A small image VQ-VAE, trained from scratch: encoder widths [48, 96], decoder activation relu.
Rows from block 1 of the decoder, named by matrix and row number. Rows with one number belong to one channel. Each number is 128 + 24 x the weight over its row's rms, rounded and kept within 0 to 255. All counts start at 0.
# convs0: first 3x3 conv (decoder.mid.1.convs.0.weight, 192x192x3x3), inputs 60-69, a 3x3 kernel for each
# convs1: second 3x3 conv (decoder.mid.1.convs.1.weight, 192x192x3x3, transposed), outputs 60-69, a 3x3 kernel for each
convs0.119 [137 150 113 149 156 158 142  97 122 133 144 143 128 152 151 133 151 134 114 125 126 124 131 147 121 142 138 132 137 147 123 141 149 129 127 127 122 143 125 114 169 130 114 130 109 152 128  89 165 106 134 147  95  99 113 129 115 109 149 115 120 128 115 115 128  93 129 131 101 120 122  94 125 157 120 154 161 137 163 156 119 127 147 124 136 164 151 139 138 131]
convs0.120 [109 116 132  90 134 125 151 158 144 134 151 130 136 132 128 125 141 129 117 127 135 131 137 148 150 157 130 131 112 116 127 126 116 115 122 128 146 144 146 132 117 128 129 125 117 124 152 127 128 155 152 120 107 153 128  93 135  95  80 132 146  99 123 110 141 104 122 163 122  99 166 118 137 133 114 104 118 131 145 158 159 133 149 153 119 143 120 138 161 129]
convs0.121 [116 113 111 117 115 112 117 108 114 106 104 107 105 101 105 106 101 104 104 102 101 100  98 103 101 101 100 100 103 100 101  96  99 103 100  97 104 104 105 101 101 105 106 102 106  97  98 107 103 104 108 101 101 109 103 103 101 105 106 103 109 104 104  96  97  95  93  96  95  97  97  98  98  99  98  96  94  99  98  97 100  94  93  93  89  93  93  95  94 100]
convs0.122 [137 123 127 113 108 150 121 122 139 130 130 108 130  94 115 143 123 106 140 140 126 137 136 110 136 146 116 118 102 104 135 119 116 132 118 128 117 114 112 136  81 114 162 138 118 108 169 122 162 152 116 149 167 128 145  86  96 151 119 102 135  82  99 126 132 116 133 122 143 111 152 137 144 149 117 141 134 136 146 149 143 168 143 130 159 161 169 160 149 137]
convs0.123 [118 100 118 106 115  69 101 121 114 110 137 101 151 127  92 178 193 115 139 136 136 136 125 104 137 156 117 129 124 111 160 146 113 168 157 118 127 137 115 148 130 114 164 158 122  99  91 156 206 169 150 142 126  98 165 147 118 161 144 135 160 163 139 101 130  92 129 170 121 152 140  92 132  84 117 150 104  93 158 128 150 138 159 122 138 105  94 204 186 119]
convs0.124 [115 168 138 111 172 136 106 101  97 117 183 143  92 162 152  73  95 107 130 165 127 122 146 153 102 108 110 137 172 153 103 137 145  92 101 109 110 149 123 105 151 133 107 122 110 163 169 142 145 102 128 172  57 135  78 148 151  83 102 119  98 119 121 100 137 151 125 158 142  81 116 119  94 179 144  80 175 141 114 179 115 157 157 173 125 147 186 132 101 128]
convs0.125 [121 124 126 138  68  99 141 119 128 148 134 122 143  96 124 123  93 109 150 151 140 146 125 117 137 124 113 135 136 130 139 112 127 118 115 115 133 158 124 125 125 117 124 112 105  83 104  87 161 191 103  79 107  87 165 114 107 139 131 129 126 142 121 130 154  71 143 142 136 107 136 118 165 143 158 138  84 122 134 100 150 138 171  89 110 136  76 105 123  84]
convs0.126 [114 143  72 113 124  91 148 146 101 124 145 113  96 129 112 109 109  86 133 112 135 133 125 115 130 115 129 115 132  99 113 133 110 114 152 128 103 148  94 106 142 111 100 131  94 140 168 150 126 102 128 133 154 158 103 125  80 111 165 113 117 170 120 154 127 132 137 130 151 131 169 146  87 183  93 115 177 154 115 159 146 158 149 138 159 179 192 169 164 145]
convs0.127 [130 113  90 126 106  96 107 103  97 115 113 129 155 139 122 176 132 122 121 134 118 134 141 114 125 145 112 147 129 130 161 126 123 136 118 135 136 118 137 148 135 143 152 121 124 113 108  93 118 160 120 133 142 141 161  90 120 177  90 127 173  92 152 128  94  97 124 155 128 117 110 116 129 132 147 123 149 142  83 111 130 140 101 106 164 149 147 125 117 117]
convs0.128 [175 133 124 126 109  69 142 116 111 148 129 106 194 144 101 165 144 117 137 138 125 158 149 124 116 128 111 162 141 116 169 149 110 139 155 129 128 140 101 143 140 107 132 138  90 164  92 132 116 142 120 152  82 109 157 110  89 134 134 115 122 174 114 134 118 142 145 171 160 120 139 138 111  79 102 102 111 120  66 123 137 129 120 131 144 120 132 140 145 130]
convs0.129 [119 125 135 120 100 156  91 104 140 126 108 133 125 104 154 164 141 153 131 137 151 152 130 132 144 137 128 108 102 116 135 109 140 147 160 146 113 120 116 131  86 149 147 143 131 117  95 165  83 174 155 113 148 115 139  98 163 153 122 181 165 136 129 107 110 118  99  98 152  98 149 120 103 110 125 124 131 158 107 137 174 117 118 100 101 119 140 126 163 143]
convs0.130 [144 165 102 116 138 136 117 117 103 110 122 135  97 101 127 115 140 144 136 147 136 128 128 127 142 143 143 106 126 143 114 141 159 116 134 155 104 128 131 112 118 137 112 144 139  87  68  95 114 129 132 165 136  78 120 132 152 129 164 173 117 160 140 124 118 153 127 141 175  97 129 162 127 178 146 112 135 153 123 147 166 126 120 147 118 124 157 109 105 137]
convs0.131 [121 119 119  91 143 128 132 160 119 152 154 145 148 112 124 128 129 146 147 139 145 143 112 116 145 125 132 132 126 117 134 126 146 120 135 154 127 137 149 134  77 146 139 103 158 106 160 136 174 116 159 138 121 123 151  84 117 154  94 160 133 108 125 120 118 105 144  86  95  96 171 127 121 130 144 104 121 140 136 140 129 165 164 143 144 135 138 167 154 125]
convs0.132 [140 145 135 127 166 133 138 181 115 119 157 110 107 151 123 101 143 122 139 115 115 133 127 125 135 123 132 125 139 124 127 146 138 125 128 128 136 124 129 151 138 139 150 134 133  86  64  67  95 120 116  71  34  83  66 189 113  87 205 131  93 179 128 127 141 107 100 180 145  67 160 135 162 143 114 153 162 129 139 192 118 126 147 151 108 155 164 142 144 142]
convs0.133 [135  99 114 127 128 116 158 162 182 159 149 132 144 147 155 138 142 127 131 116 118 144 153 148 130 147 149 127 140 122 126 128 121 139 147 138 130 149 122 122 130 116 115 136 119 135 178 146  99  80  99 108 160 148 120 132 118 147 154 139 148 150 141  96  83  48 121 111 113 121 162 143 102 107 118  98 111 122  97 125 123 137 142 134 123 139 130 150 155 143]
convs0.134 [146 147 158 126 175 141 137 134 168 162 162 125 143 159 148 132 125 123 139 135 119 122 135 143 130 131 125 107 119 122 133 152 128 110 101 108 149 144 120 145 149 144 107 143 118 102 107 159 128 106 149 139 202 143 107 162 128 187 189 130 156 149 158 101 138 154 146 172 120  92 130 152 129 135 146 116  93 146  96 103 115 120 144 122 149 169 114  97 116  90]
convs0.135 [ 95 124 147 155  91 139 141 150 119  93 110 100 145 138 138 118 124 107 142 142 126 127 143 133 120 126 117 152 133  87 119 160 160 110 119 118 109 126 148 146 122 122 132 144 132 157 151 105  80  93 175 141 136 118 122 140 177 141 141 137 140 130 152  92 146 102 103 126 139 115 141 118 107  89 110 135 163 133 115 100  88 117 158 159 117  97 159 144 126 123]
convs0.136 [160 146 141  96  54 152 143 127 135 136 157 136 132 109 128 106 164 134 106 106 102 124 141 128 134 142 133 114 108 123 135 135 131 139 135 139 132 148 147 141 116 151 112 117 130 128 107 150 182 202 127 119  76  88 128 108 127 130 147 125 158 144 139 116 111 100 162 143 142 113 157 119  82 153  91 107 138 107 138 153 136 152 131 144  98 112 119 126 112 130]
convs0.137 [ 98  96  99  95  95  96  96  96 104 100  99 103  98 101 100 103 102 109 107 105 108 107 111 107 111 109 115  96 103 100  99  98  99  98 101 104 100 103 101 100  99 103 104 103 109 132 136 132 149 171 163 139 153 146  99  99  97  97  99  97  94  94  94  95  98  97 102  98 104 101  97 102 101 101 101 105 102 103 113 109 114 103 105 101 103 101 107 105 110 113]
convs0.138 [139 143  91 130 131 130 146 145 147 148 152 148 136 164 153 132 148 103 121 143 144 125 140 126 115 135 137 127 133 112 162 172 161 125 138 110 114 142 130 142 170 139 109 140 119  79  93  75  59  84  36 139 138 156 123 163 150 156 190 146 138 157 155 124 110 125 128 155 155 139 146 103 121 130 123 105 146 136  89  99 104 132 110 115 152 153 158 114 110  78]
convs0.139 [102  88 137  96 135 133 118 147 121 132 124 122 121 159 114 112 121 119 115 138 146 127 132 151 121 124 127 141 123 146 142 123 150 118 133 102 155 115 120 120 141 115 106 164 114 114  94  94 102  96 192 113  90  83 109 132 136 123 129 135 127 108 133 108 160 118  98 131 130 122 107 189 165  87 172 141 130 122 118 138 123  96 160 102 151 107 130 131  87 144]
convs0.140 [100 110 107 118 132 119  91 137 117 120 157 123 127 150 151 143 128 129 107 119 118 134 126 128 100 129 121 133 139 131 133 138 127 120 120 109 120 131  96 137 140 139 112 118 112 109 116 113 125 105 127 140 120 105 118 122 138 135 162 107 110 165 119 186 192 118 170 184 202 142 136 165 128 129 102 118 153 125 121 114 115  98 125 103 149 100 121 101 162 100]
convs0.141 [ 82 120 162 124 151  86 112 113 125 140 149 132 115 138 145 111 130 145 129 125  99 132 138 123 126 113 112 132 115 133 120 132 131 135 121 127 142 131 132 148 120 147 141 126 156 147  79 157 168  42 134 139  65 128 123 124  80 130 117 108 138 122 103 121 141 178 162 104 163 125 142 122 160 167 150 196 124 156 170 139  79 146 149 156 138 131 172 147 152 163]
convs0.142 [138 128 156 134 127 147 124 146 170 144 142 139 121 144 137 107  84 108 137 136 126 131 156 138 102 120 123 120 130 125 122 139 136  84  74  87 127 143 111 139 157 118 133 131 103  65 155  95 101  77 104  84 139 114 158 148 130 129 127 146 129 133 121 112 167 112 140 150 101 108 120  95 118 127 126 135 120 165 121 134 107 108 155 145 138 145 123  71  86  91]
convs0.143 [115 128 134  98  88 135 118 118 122 131 137 130 134  74 126 114 135 127 128 136 116 122 136 123 126 135 128 107 120 124 123 122 120 129 135 142 130 140 143 137 109 139 132 117 130 169  96 156 160 225 137 157 141 145 154  98 128 138 141 161 138 116 131 150 116 126 153 112 151 109 149  99 101 148 130 144 115 128 115 131 146 145 131 122  96 120 126 149 123 117]
convs0.144 [124 124 133 129 152 126 135 150 120  99  88 103 108 132 126 112 139  94 111  98 124 128 114 126 126 108 108 119 104 138 112 112 101 126 109 119 118 107  92  99 138  86  96 107 100 102 121 141 112  96 125 156 147 185 118 119 164 142 179 137 151 168 171 100 150 144 107 167 103 133 144 139 119 120 119 145 134 134 160 138 106 104  97 118 121 127 111 115  90 125]
convs0.145 [135 103  99 139 136  79 125 117 125 135 116 113 111 120 114 114 132 103 137 112 106 131  96 102 113  92 110 144 116 118 125 117 107 131 113 105 137 104 101 132 126 113 113 121 111 156 154 181 163 123 144 142 140 144 102 120  90 170 144  53 136 133 141 108 149 138 114 112 108 141 101 111 147  96 125 130 108 147 141 102 116 125 116 111 146 151 116 115 123 114]
convs0.146 [133 164 136 133 164 118 143 146 123 144 143 140  79  88  96  96  85  98 138 129 134 117  81 102 117 101 111 152 141 131 111  96  98 100 101  99 131 144 117  98 106  93 107 122 113 161 129 110 138 114 130 138  78  94 141 139 129 136  97  86 112 108  97 137 166 121 139 126 108 152 129 142 145 114 134 108  91 135 104 127 148 103 106  97 113 122  82  89 127 116]
convs0.147 [161 126 149 151 132 129 136 110 164 105  78  86 131 111  98 173 149 107 135 117 110 128 107 103 139 129  91 134  97  90 137  83  90 167 139 124 138 106 123 132 115 118 149 137 131 110 164  99 113 131 124 143 184 181 160 139 121 187 164 113 160 187 166 157 105 110 145 142 130 148 147 161 113 116 154 116 100 135 110 105 112 138 123 134 132 107  89 140 105 104]
convs0.148 [147 113 127 159 113  59 123 115  76 133 108 128 155 102 132 178 156 135 118 114 127 106 105 123 132 122 134 140 126 114 142 119 125 134 128 125 123 109 112 127 101 119 132 129 118 115 123 133 132 193 131 158 133 159 160 119 124 176 134 131 167 149 143 170 144 138 140 150 157 114 126 125 136 101 134  60  44 104  53  40 108 144 114 108 128  85  97 122 100  87]
convs0.149 [157 156 148  75 138 105 104 148 152 115 135 171 100  86 151 103  96 131 132 144 142 106 105 123 105  98 106 117 141 162  82  97 136 101  84 109 142 150 152 120 101 125 121 106 116  90 130 113 122 160 140 152 157 168 124 132 180 115  90 134 108 126 150 127 129 129 109 104  75  97 107 122 134 147 167 115 123 138 112 122 137 152 145 140 125 118 129 125 115 107]
convs0.150 [148 148 105 107 117  98  92 108  87 147 122  97 119 130  97 111  95 106 140 125 110 154 116 106 137 105 100 172 135 133 159 122 113 131 101  91 139 117 109 149 112 100 114  99  92 155 175 145 161 138 171 185 156 177 130 150 135 144  92  87 113 134 112 177 155 130 159 146  96 118 122 102 154 102 110 123 112 128  88  84 107 155 114 104 168 140 124  77  96  87]
convs0.151 [131 116 127 145 141  97 123 126 134  95 103 156  86 127 184  79 111 165 125 109 141 114 103 145 123 105 134 103 111 146  93  87 163 108 111 147 101  72 123 110  96 130  87  97 154 157 156 160 117 138 179 152 158 154 115 122 165 109 114 150 125 155 162 141 103 124 112 117  98 127 127 145  98  87  83 109 131 101 121 113  88  79  68  88 104  94 120  56 100 131]
convs0.152 [146 135  89 122 144 121 126 132 145 104 113 127  97 120 106 144 143 134 113  96 114 122  99 115 149 124 130 110 100 120 120 105  99 138 131 120 128 106 101 119 121 105 153 157 157 155 187 148 107 110 127 138 130 124  90 130 122 103 119 125 141 160 120 117 120 123  97 121  70 111  80  75 134  84 156 120 128 134 123 129 141 123 130 124 141 141 125 116 131 120]
convs0.153 [110 100  94 122 103  93  95  88  90  95  95 102  93  92  97  97  98 101 109 104 108 102  98 102 106 103 103  96  94  97  92  90  96 102  98  99  98  94 102  95  92  99  99  94  95 102  99  98 103 100 102 105 103 104  94  93  96  95  97  96  99 106 100  81  78  87  80  78  83  82  75  85  90  83  84  84  82  83  88  82  83  80  79  86  79  76  79  83  83  90]
convs0.154 [136 141 148  85 114 143  99 149  94  94 104 121 103  71 126  88 117 135 115 117  93 115 111  91 126 110 105 113  93 123 106  95 128 132 116 117 105 105  71 127  65 101 124 101 132 141  95 164 147 216 169 181 156 207 126 143  90  99 134 164 152 186 149 132 121  97 113 123 131 139 131 105 102 118 112 123 131  81 118 123 100 127 102  75  91  64 108 116  99  92]
convs0.155 [143 139 119 158 101 118 179 133 179 121  89 103 139  89 111 187 150 141 138 118  98 142  93  95 154 140 111 121 107 100 130 104  98 168 161 125 124 125  96 114 120 125 157 167 133 108 141 147 153 200 123 112 163  70 176 116 125 172 131 101 204 176 165 111  96  73 119  93 124 137 132 104 108 100 156 114  81 127 130 116 156 128 130  88  91  79  97 144 150 131]
convs0.156 [ 96  96  94 101  99  98  96  99  99 100 106 105 103 105 102 104 104 105 109 108 110 108 110 112 111 108 110 104 106 107 106 106 104 108 103 106 100 101 102  98 101 102 100 103 103 116 115 120 114 117 118 119 120 118 102 103 105 103 103 107 106 107 102 107 103 107 103 106 103 106 107 107  98  99 104  99 102 103 101 104 106 102 104 100 105 104  97 103 103 102]
convs1.119 [144 154 125 145 140 134 140 143 113 131 135 116 123 130 121 132 135 120 127 131 111 126 132 113 129 132 118 135 142 119 130 139 115 135 144 121 130 130 117 126 129 125 131 130 125 128 111 139 128 111 142 129 104 141 140 140 145 154 137 138 155 151 152 138 134 163 142 129 153 140 130 120 117 106 151 113 101 157 133 124 151 125 134 119 130 133 115 131 132 110]
convs1.120 [146 139 146 127 143 142 123 144 154 128 133 132 129 133 127 133 129 129 122 117 124 129 132 129 135 135 129 130 127 132 127 130 131 131 128 127 126 129 131 130 132 128 128 123 123 122 122 123 133 138 133 128 129 122 130  72  98 139 109 136 142 136 154 123 142 150 149 116 123 166 132 124 146 147 143 146 139 134 140 118 133 120 128 127 126 125 123 122 118 120]
convs1.121 [ 87 107 136 125 156 136 119 143 139 104  93 113  91  87 127 117 111 110  77  83 104  76  54 109 107  93 104  92 126 103  92  95 117 116 111  94  88  84 110  59  21  95  91  84 100 128 134 130 124 118 121 120 114 121  92 149 112  90 111 115 138 131 133 119 133 117 114 129 126 128 123 115 101  87 112  74  70 122 107 104 105  80 112 103  75 107 109 113 106  98]
convs1.122 [126 141 134 131 134 126 156 144 153 128 127 124 128 128 133 117 130 134 130 131 123 138 145 128 129 136 127 129 130 120 133 140 131 124 135 129 128 124 124 132 137 133 124 133 133 133 131 125 135 139 134 146 138 132 119 125 122 131 145 111 151 140 100 111 106  94 125  81  98  92 101  94 109  90 115 113 124 116 136 136 137 133 121 120 127 126 130 120 124 131]
convs1.123 [105 107 162 143 132 135 129 113 120 129 101  91 155 141 122 138 139 131 125  96  92 158 136 119 142 133 126 130 105 102 149 131 132 137 138 137 125  98  92 159 135 125 141 131 128 135 118 109 159 136 119 148 121 121 113  94 119 120 106 122 120 129 125 133 117  83 146  99  68 105 114 106 136 108 111 161 121  93 147 126 109 130  98  93 150 119 109 146 130 122]
convs1.124 [133 162 185 135 151 159 141 150 148 137 143 156 122 131 158 106  93 117 131 138 156 123 125 153 113  89 114 136 139 153 123 128 156 108  94 114 136 136 151 127 123 149 115  93 118 117 116 131 129 118 128 145 124 132 113 132 122 136 141 132 102 115 119 154 170 190 125 130 153  91 111 122 158 196 175 145 159 182 115 128 144 141 142 160 120 121 147 108 104 126]
convs1.125 [145 165 142 128 137 106 113 120 115 129 141 122 136 156 119 117 134 112 130 145 128 136 154 119 114 124 106 127 136 125 129 151 118 119 142 118 125 139 122 134 154 121 119 132 109 139 137 136 133 141 131 121 113 120 154 130 143 119  98  95 124 136 116 176 145 122 162 120 114 131  91  76 157 114 109 145 134 116 130  86 115 140 149 125 135 143 109 120 112 100]
convs1.126 [105 111 115 126 122 124 111 112 115 131 117 123 122 122 123 133 139 128 132 125 126 129 125 133 133 130 133 129 130 122 124 133 127 128 141 129 129 121 127 128 122 137 130 126 139 134 131 143 136 127 147 134 121 135 132 148 127 135 131 139 144 119 127 109 112 141 135  89 120 108  99 126 111  86  87 119 114 105 126 118 111 125 121 119 119 118 120 127 140 124]
convs1.127 [109 104 139 107 118 131 119 125 126 138 134 120 133 132 123 131 134 125 133 129 124 128 132 123 128 137 126 141 128 129 133 130 126 131 124 123 131 130 127 128 127 122 129 133 123 128 127 133 127 131 128 131 133 135 121 106 139 128 115 117 131 114 129 152 160 149 148 130 122 160 122 123 138 128 142 129 116 130 131 119 129 131 115 121 115 107 119 126 115 122]
convs1.128 [126 132 138 116 137 156 132 142 156 135 123 106 151 138 109 143 133 114 135 124 112 148 133 114 144 129 118 133 126 109 147 139 117 142 133 114 131 119 111 144 133 115 139 128 119 127 127 137 128 123 128 134 128 135 114 123 114 107 114 143 111 116 114 152 109 164 160 112 147 116 145 116 123 139 127 138 121 117 145 145 140 128 118 116 129 128 121 138 139 127]
convs1.129 [113 114 109 114 133 111 133 127 100 111 134 132 116 135 132 125 146 141 113 125 118 116 141 125 129 149 133 120 138 133 118 139 133 128 140 136 107 129 125 113 136 127 124 138 135 116 121 113 125 145 120 136 140 126 148 117  70 131 122 100 147 116 122 159 152 145 152 151 167 165 128 120 132 124 145 143 138 145 165 158 159 116 118 125 110 137 135 126 143 137]
convs1.130 [138 154 172 113 139 159 116 116 138 112 120 126 121 136 139 126 132 133 121 125 128 120 131 138 123 129 134 119 121 125 119 137 140 128 142 137 117 120 125 120 132 135 124 130 132 127 137 143 127 136 135 127 127 132 181 142 129 109 133 122 148 153 147 145 143 173 112 114 147 139 132 151 122 143 145 112 139 132 113 108 120 125 124 132 104 119 137 115 116 132]
convs1.131 [124 130 131 121 130 137 133 123 115 124 129 125 130 123 128 124 130 125 123 128 129 132 138 132 126 126 130 127 130 133 129 132 129 127 129 130 128 129 131 132 134 132 123 126 130 132 135 138 130 145 138 133 131 135 149 130 142 126 139 121 153 129 130 121 111 154 135 130 111 125 134 125 128 139 127 134 134 140 119 151 140 117 110 123 113 104 109 120 118 112]
convs1.132 [152 105 162 166 120 152 162 116 141 135 115 139 139 118 139 131 115 147 136 103 148 139 105 144 130 100 145 135 119 135 139 123 133 131 119 136 134 110 136 137 112 140 131 106 143 123  90 136 127 112 138 132 101 132 139 144  91 145 115 120 142 114  85 140 160 110 124 160 100 120 162  25 148 104 135 137  95 138 157 106 137 137 131 138 140 136 134 131 132 143]
convs1.133 [171 186 196 146 151 157  75 103  92 132 128 129 127 124 126 130 130 126 138 135 130 135 130 129 123 122 123 133 132 135 136 133 137 126 125 129 129 128 129 125 123 124 129 130 127 129 126 126 129 129 125 129 137 131 133 146 140 153 150 134 105  96 104 150 128 126 143 134  97 147 162 133 115 106 107 126 139 136 136 158 152 127 134 134 123 118 122 122 122 122]
convs1.134 [125 125 111 110  99 145 118 124 163 137 128 114 128 107 114 122 124 128 135 131 133 125 129 122 126 118 123 132 153 126 126 110 106 124 117 127 134 145 122 130 124 117 129 126 132 132 139 137 132 137 137 137 115 136 106 145 114 105 125  91 119 101 116 106 112  99 109  57  99  88  89 133 108 114 129  79  96 132 104  95 133 102 126  96 137 115 104 125 115 122]
convs1.135 [123 171 134 128  91 156 143 128 139 129 128 125 140 127 130 130 146 124 124 129 126 123 115 113 126 133 122 125 125 134 138 134 118 121 142 136 132 133 131 132 124 122 129 141 137 135 136 133 130 121 120 137 128 132 140 127 142 133 144 139 146 130 131 147 160 112 107 116 161 155  88 118 129 117 106 109 106 117 138 121 128 135 135 131 142 129 126 118 146 139]
convs1.136 [128 112 154 132  60 106  70  84  73 137 141 146 140 149 153 132 140 140 121 121 134 156 156 165 133 128 128 130 134 140 125 152 162 122 142 147 124 130 135 149 180 176 134 131 136 135 126 130 142 136 137 134 124 122 119 140 122 119 111 112 109 132 129 130 123 147  99  96  48  64 106  88 105 112 100 172 117  89 103 110 117 104 103 112  97 190 169 125 114 122]
convs1.137 [146 107 129 122  66 125 134 128 126 113 138 140 123 161 121 132 127 134 132 158 132 168 208 140 136 131 135 137 140 141 144 147 142 130 120 131 138 146 132 160 224 128 128 127 130 141 129 108 147 154 126 130 133 127 119  45 113 168 133 158 120 118 124 123 126 131 122 127 126 129 128 132 112 147 146 144 178 144 133 134 134 141 128 122 139 109 125 122 117 124]
convs1.138 [121 138 157  77 109 106 149 136 134 118 126 121 128 132 139 131 127 132 110 129 128 121 122 131 124 124 125 105 109 112 130 126 143 136 130 132 118 126 137 134 134 135 128 130 131 149 138 152 124 118 117 122 130 127 119 105 118 142 148 153 132 101 114 124 127 123  89 127  85 110 109 114 154 153 106  78  92  86 113 129 142 107 124 135 129 135 135 124 127 135]
convs1.139 [119 125 140 130 127 134 142 114 116 139 135 129 127 125 137 136 132 134 120 127 133 130 114 136 138 118 129 125 132 138 136 122 134 133 126 130 134 131 131 138 125 134 141 128 132 126 125 130 137 121 133 135 123 132 122 126 137 136  92 136 127 114 136 149 113 125 121  92 160  97 117 119  91 132  97 109 124 103 127 108 111 131 118 139 134 120 128 122 122 116]
convs1.140 [144 134 186 106 121 125 133 121 119 122 130 127 129 123 130 128 128 120 124 132 134 124 123 136 121 124 129 122 126 130 129 125 137 129 126 129 123 128 135 131 124 126 133 132 126 133 128 134 129 130 123 129 132 125 161 113 145 128 149 141 106 126 163 151 129 186 150 116 124 135 129 104 141 122 130 123 143 121 152 109 142 126 119 127 112 122 126 114 117 115]
convs1.141 [130 123 138 125 154 160 119 130 138 135 121 142 131 116 139 129 113 137 136 105 135 134 103 135 136 113 133 139 113 143 140 105 150 140 104 139 136 111 139 131 106 138 136 114 136 132 121 123 132  98 115 140 120 124 124 112  96 131 161 117 127 123 118 163 180 149 161 159 141  96 143 124 155 140 140 156 195 113 157 120 124 127 114 144 128 104 147 137 109 135]
convs1.142 [137  99 125  91  92 126 132 112 148 136 151 142 120 127 129 110 110 115 130 149 145 116 130 128 111 120 117 132 156 148 124 132 137 109 111 110 135 153 144 124 131 125 112 114 116 124 117 120 132 123 125 145 147 150 120 153 156 109 152 161 132 130 131 175 196 212 178 144 169 137 117 158 155 143 138 131 140 119 118 123 124 141 145 132 135 125 134 124 113 112]
convs1.143 [130 130 134 112  65  55 105 103 113 142 141 142 154 152 149 136 140 141 145 168 148 160 164 159 141 152 136 136 140 140 147 170 149 145 159 139 137 161 138 155 202 144 137 150 136 133 132 130 135 136 129 131 140 130 136 143 121 111 134 116 127 140 126 116  74 113 102 163  64 105  74  67 120 126 106 145 107 106 110  95 113 112 121 120 100 188 130 122 134 123]
convs1.144 [122 134 152 139 135 144 133 149 155 123 120 125 117 133 150 131 148 155 125 119 127 123 117 146 137 150 148 122 119 123 113 129 148 126 156 150 129 119 124 126 129 145 135 145 143 147 139 143 147 106 133 132 123 119 130 106 140 124 128 130 135 164 157 146 161 173 144 175 144 117 135 162 139 131 140 161 134 158 160 171 151 141 134 132 132 145 164 134 152 155]
convs1.145 [136 153 176 186 180 135 151 147 153 148 136 127 148 134 124 139 131 116 146 135 128 156 131 126 147 130 121 146 143 131 146 139 123 135 134 115 145 132 127 147 132 125 145 131 126 137 119 127 150 107 136 153 140 148 123 142 156 161 130 135 159 120 147 126 111 156 176 166 104  91 128 132 161 137 124 160 128 121 157 138 127 138 144 139 139 143 134 146 139 125]
convs1.146 [169 164 166 140 127 122 117 121 116 155 158 147 141 132 130 121 103 108 153 156 144 142 131 130 121 110 111 152 155 144 138 126 127 116 103 104 151 156 146 139 134 129 122 112 113 127 114 130 139 132 141 137 143 139 126 118 134 150 115 139 132  79 122 170 195 180 160 149 156 123 116 145 192 180 146 178 149 141 123 120 126 148 168 151 138 138 135 131 114 119]
convs1.147 [124 114 144 160 152 139 178 143 149 119 109 102 147 140 118 157 158 131 120 114 106 141 138 117 158 163 128 123 107 105 141 131 120 155 158 132 123 117 109 140 139 118 149 156 131 137 148 134 125 147 126 122 132 125 117  77 125 136  87 110 171 158 147 120 124 113 200 196 133 158 165 131 163 132 105 177 143 131 189 172 132 124 117 112 146 148 122 155 165 127]
convs1.148 [100 136 168 124 152 187 134 159 155 138 133 119 150 142 118 139 132 115 130 130 124 141 145 125 134 131 117 137 132 120 143 143 114 138 131 110 139 131 121 143 142 121 137 130 118 136 134 133 129 140 132 124 132 132 112 137 173 120 123 151 132 152 151 125 157 153 150 166 119 139 126 128 137 132 132 160 139 143 154 137 132 127 135 132 136 147 131 134 138 122]
convs1.149 [172 193 181 118 171 176 108 138 151 125 144 146 116 135 142 114 125 130 131 151 145 116 139 143 108 119 127 128 141 145 118 139 144 111 123 131 127 144 140 121 134 134 116 128 128 140 147 133 140 139 121 130 128 120 153 132 140 138 143 150  93 140 148 110 163 183 113 142 147  77  82 105 152 147 136 127 127 135  93 108 124 128 155 144 114 146 143 107 116 121]
convs1.150 [164 133 116 179 170 124 171 139 120 147 145 134 146 137 121 134 117 101 150 146 128 154 137 116 138 118 106 146 144 134 142 135 123 127 116 103 147 148 138 145 135 126 134 120 111 139 138 138 146 123 127 135 130 129 148 119 122 164 157 128 171 142 121 159 154 121 173 151 103 170 136 117 169 146 100 167 129 118 132 108  87 146 149 139 140 135 110 138 120 101]
convs1.151 [ 99 142 161 144 163 128 138 151 124 101 136 147 104 144 161 115 142 147 101 135 149 102 137 157 114 141 143 109 136 145 109 146 157 113 143 142 106 133 148 106 138 151 115 143 145 127 131 142 123 122 131 134 148 142 136 128 107 127 137 104 122 134 128 124 124 150 118 177 179  90 135 163 113 147 160 134 151 162 127 164 162 103 134 147 107 155 158 114 149 144]
convs1.152 [158 128 116 157 148 143 177 171 177 130 135 129 135 136 138 134 132 135 135 128 121 143 132 133 143 137 137 133 136 132 135 131 140 134 127 128 128 130 129 136 133 135 136 132 132 129 127 133 145 134 146 144 139 137 136  83  85 175 118 131 162 137 146 177 156 111 173 152 159 142 159 120 140 134 101 172 122 113 140 141 121 124 125 115 134 146 141 132 139 133]
convs1.153 [130 124 130  94 141 111 135 110 110 126 116  94 126 128 117 124 121 111 124 104 113 112  92 104 113 109 115 139 116 114 134 114 110 112 118 113 117 113 103 108  93 113 112 113 109 125 130 156 138 115 152 128 138 150 153 151 175 109 118 108 130 105 118 129 129 138 115 106 124 134 135 129 113 119 105 111  83 121 121 118 128 121  92 131 123  95 103 109 101 113]
convs1.154 [121 129 128 154 162 142 157 158 125 112 122 135 122 136 157 118 136 155 115 122 131 131 150 149 123 132 151 120 127 138 120 140 151 120 134 159 117 120 133 129 147 153 122 135 152 132 120 124 149 157 122 143 138 131 156 174 135 148 144 148 153 157 137 169 166 149 125 142 190 152 152 151 141 144 134 146 179 149 145 141 160 120 126 133 132 162 156 131 145 158]
convs1.155 [157 141 129 156 149 146 152 135 145 122 117  97 152 155 124 145 146 131 120 115  96 149 151 126 152 148 134 122 125 101 145 156 120 143 147 127 117 112  95 147 152 122 150 147 129 121 118 115 139 139 132 155 141 140 145 145 130 114 114 139 146 124 155 154 145 102 181 145 124 107 143 107 142 100 106 176 125 109 185 148 130 122 122  95 143 165 118 150 163 130]
convs1.156 [179 175 153 150 176 153 149 144 154 159 163 136 185 169 141 170 162 136 137 159 138 144 151 139 141 153 140 125 141 109 122 151 131 124 137 136 152 166 158 159 184 161 169 173 154 122 132 134 122 135 146 126 133 135 126 114 115 137 117 106 118 122 103 139 154 152 142 149 142 152 157 162 139 158 138 150 173 150 158 162 147 172 169 169 189 149 168 183 177 177]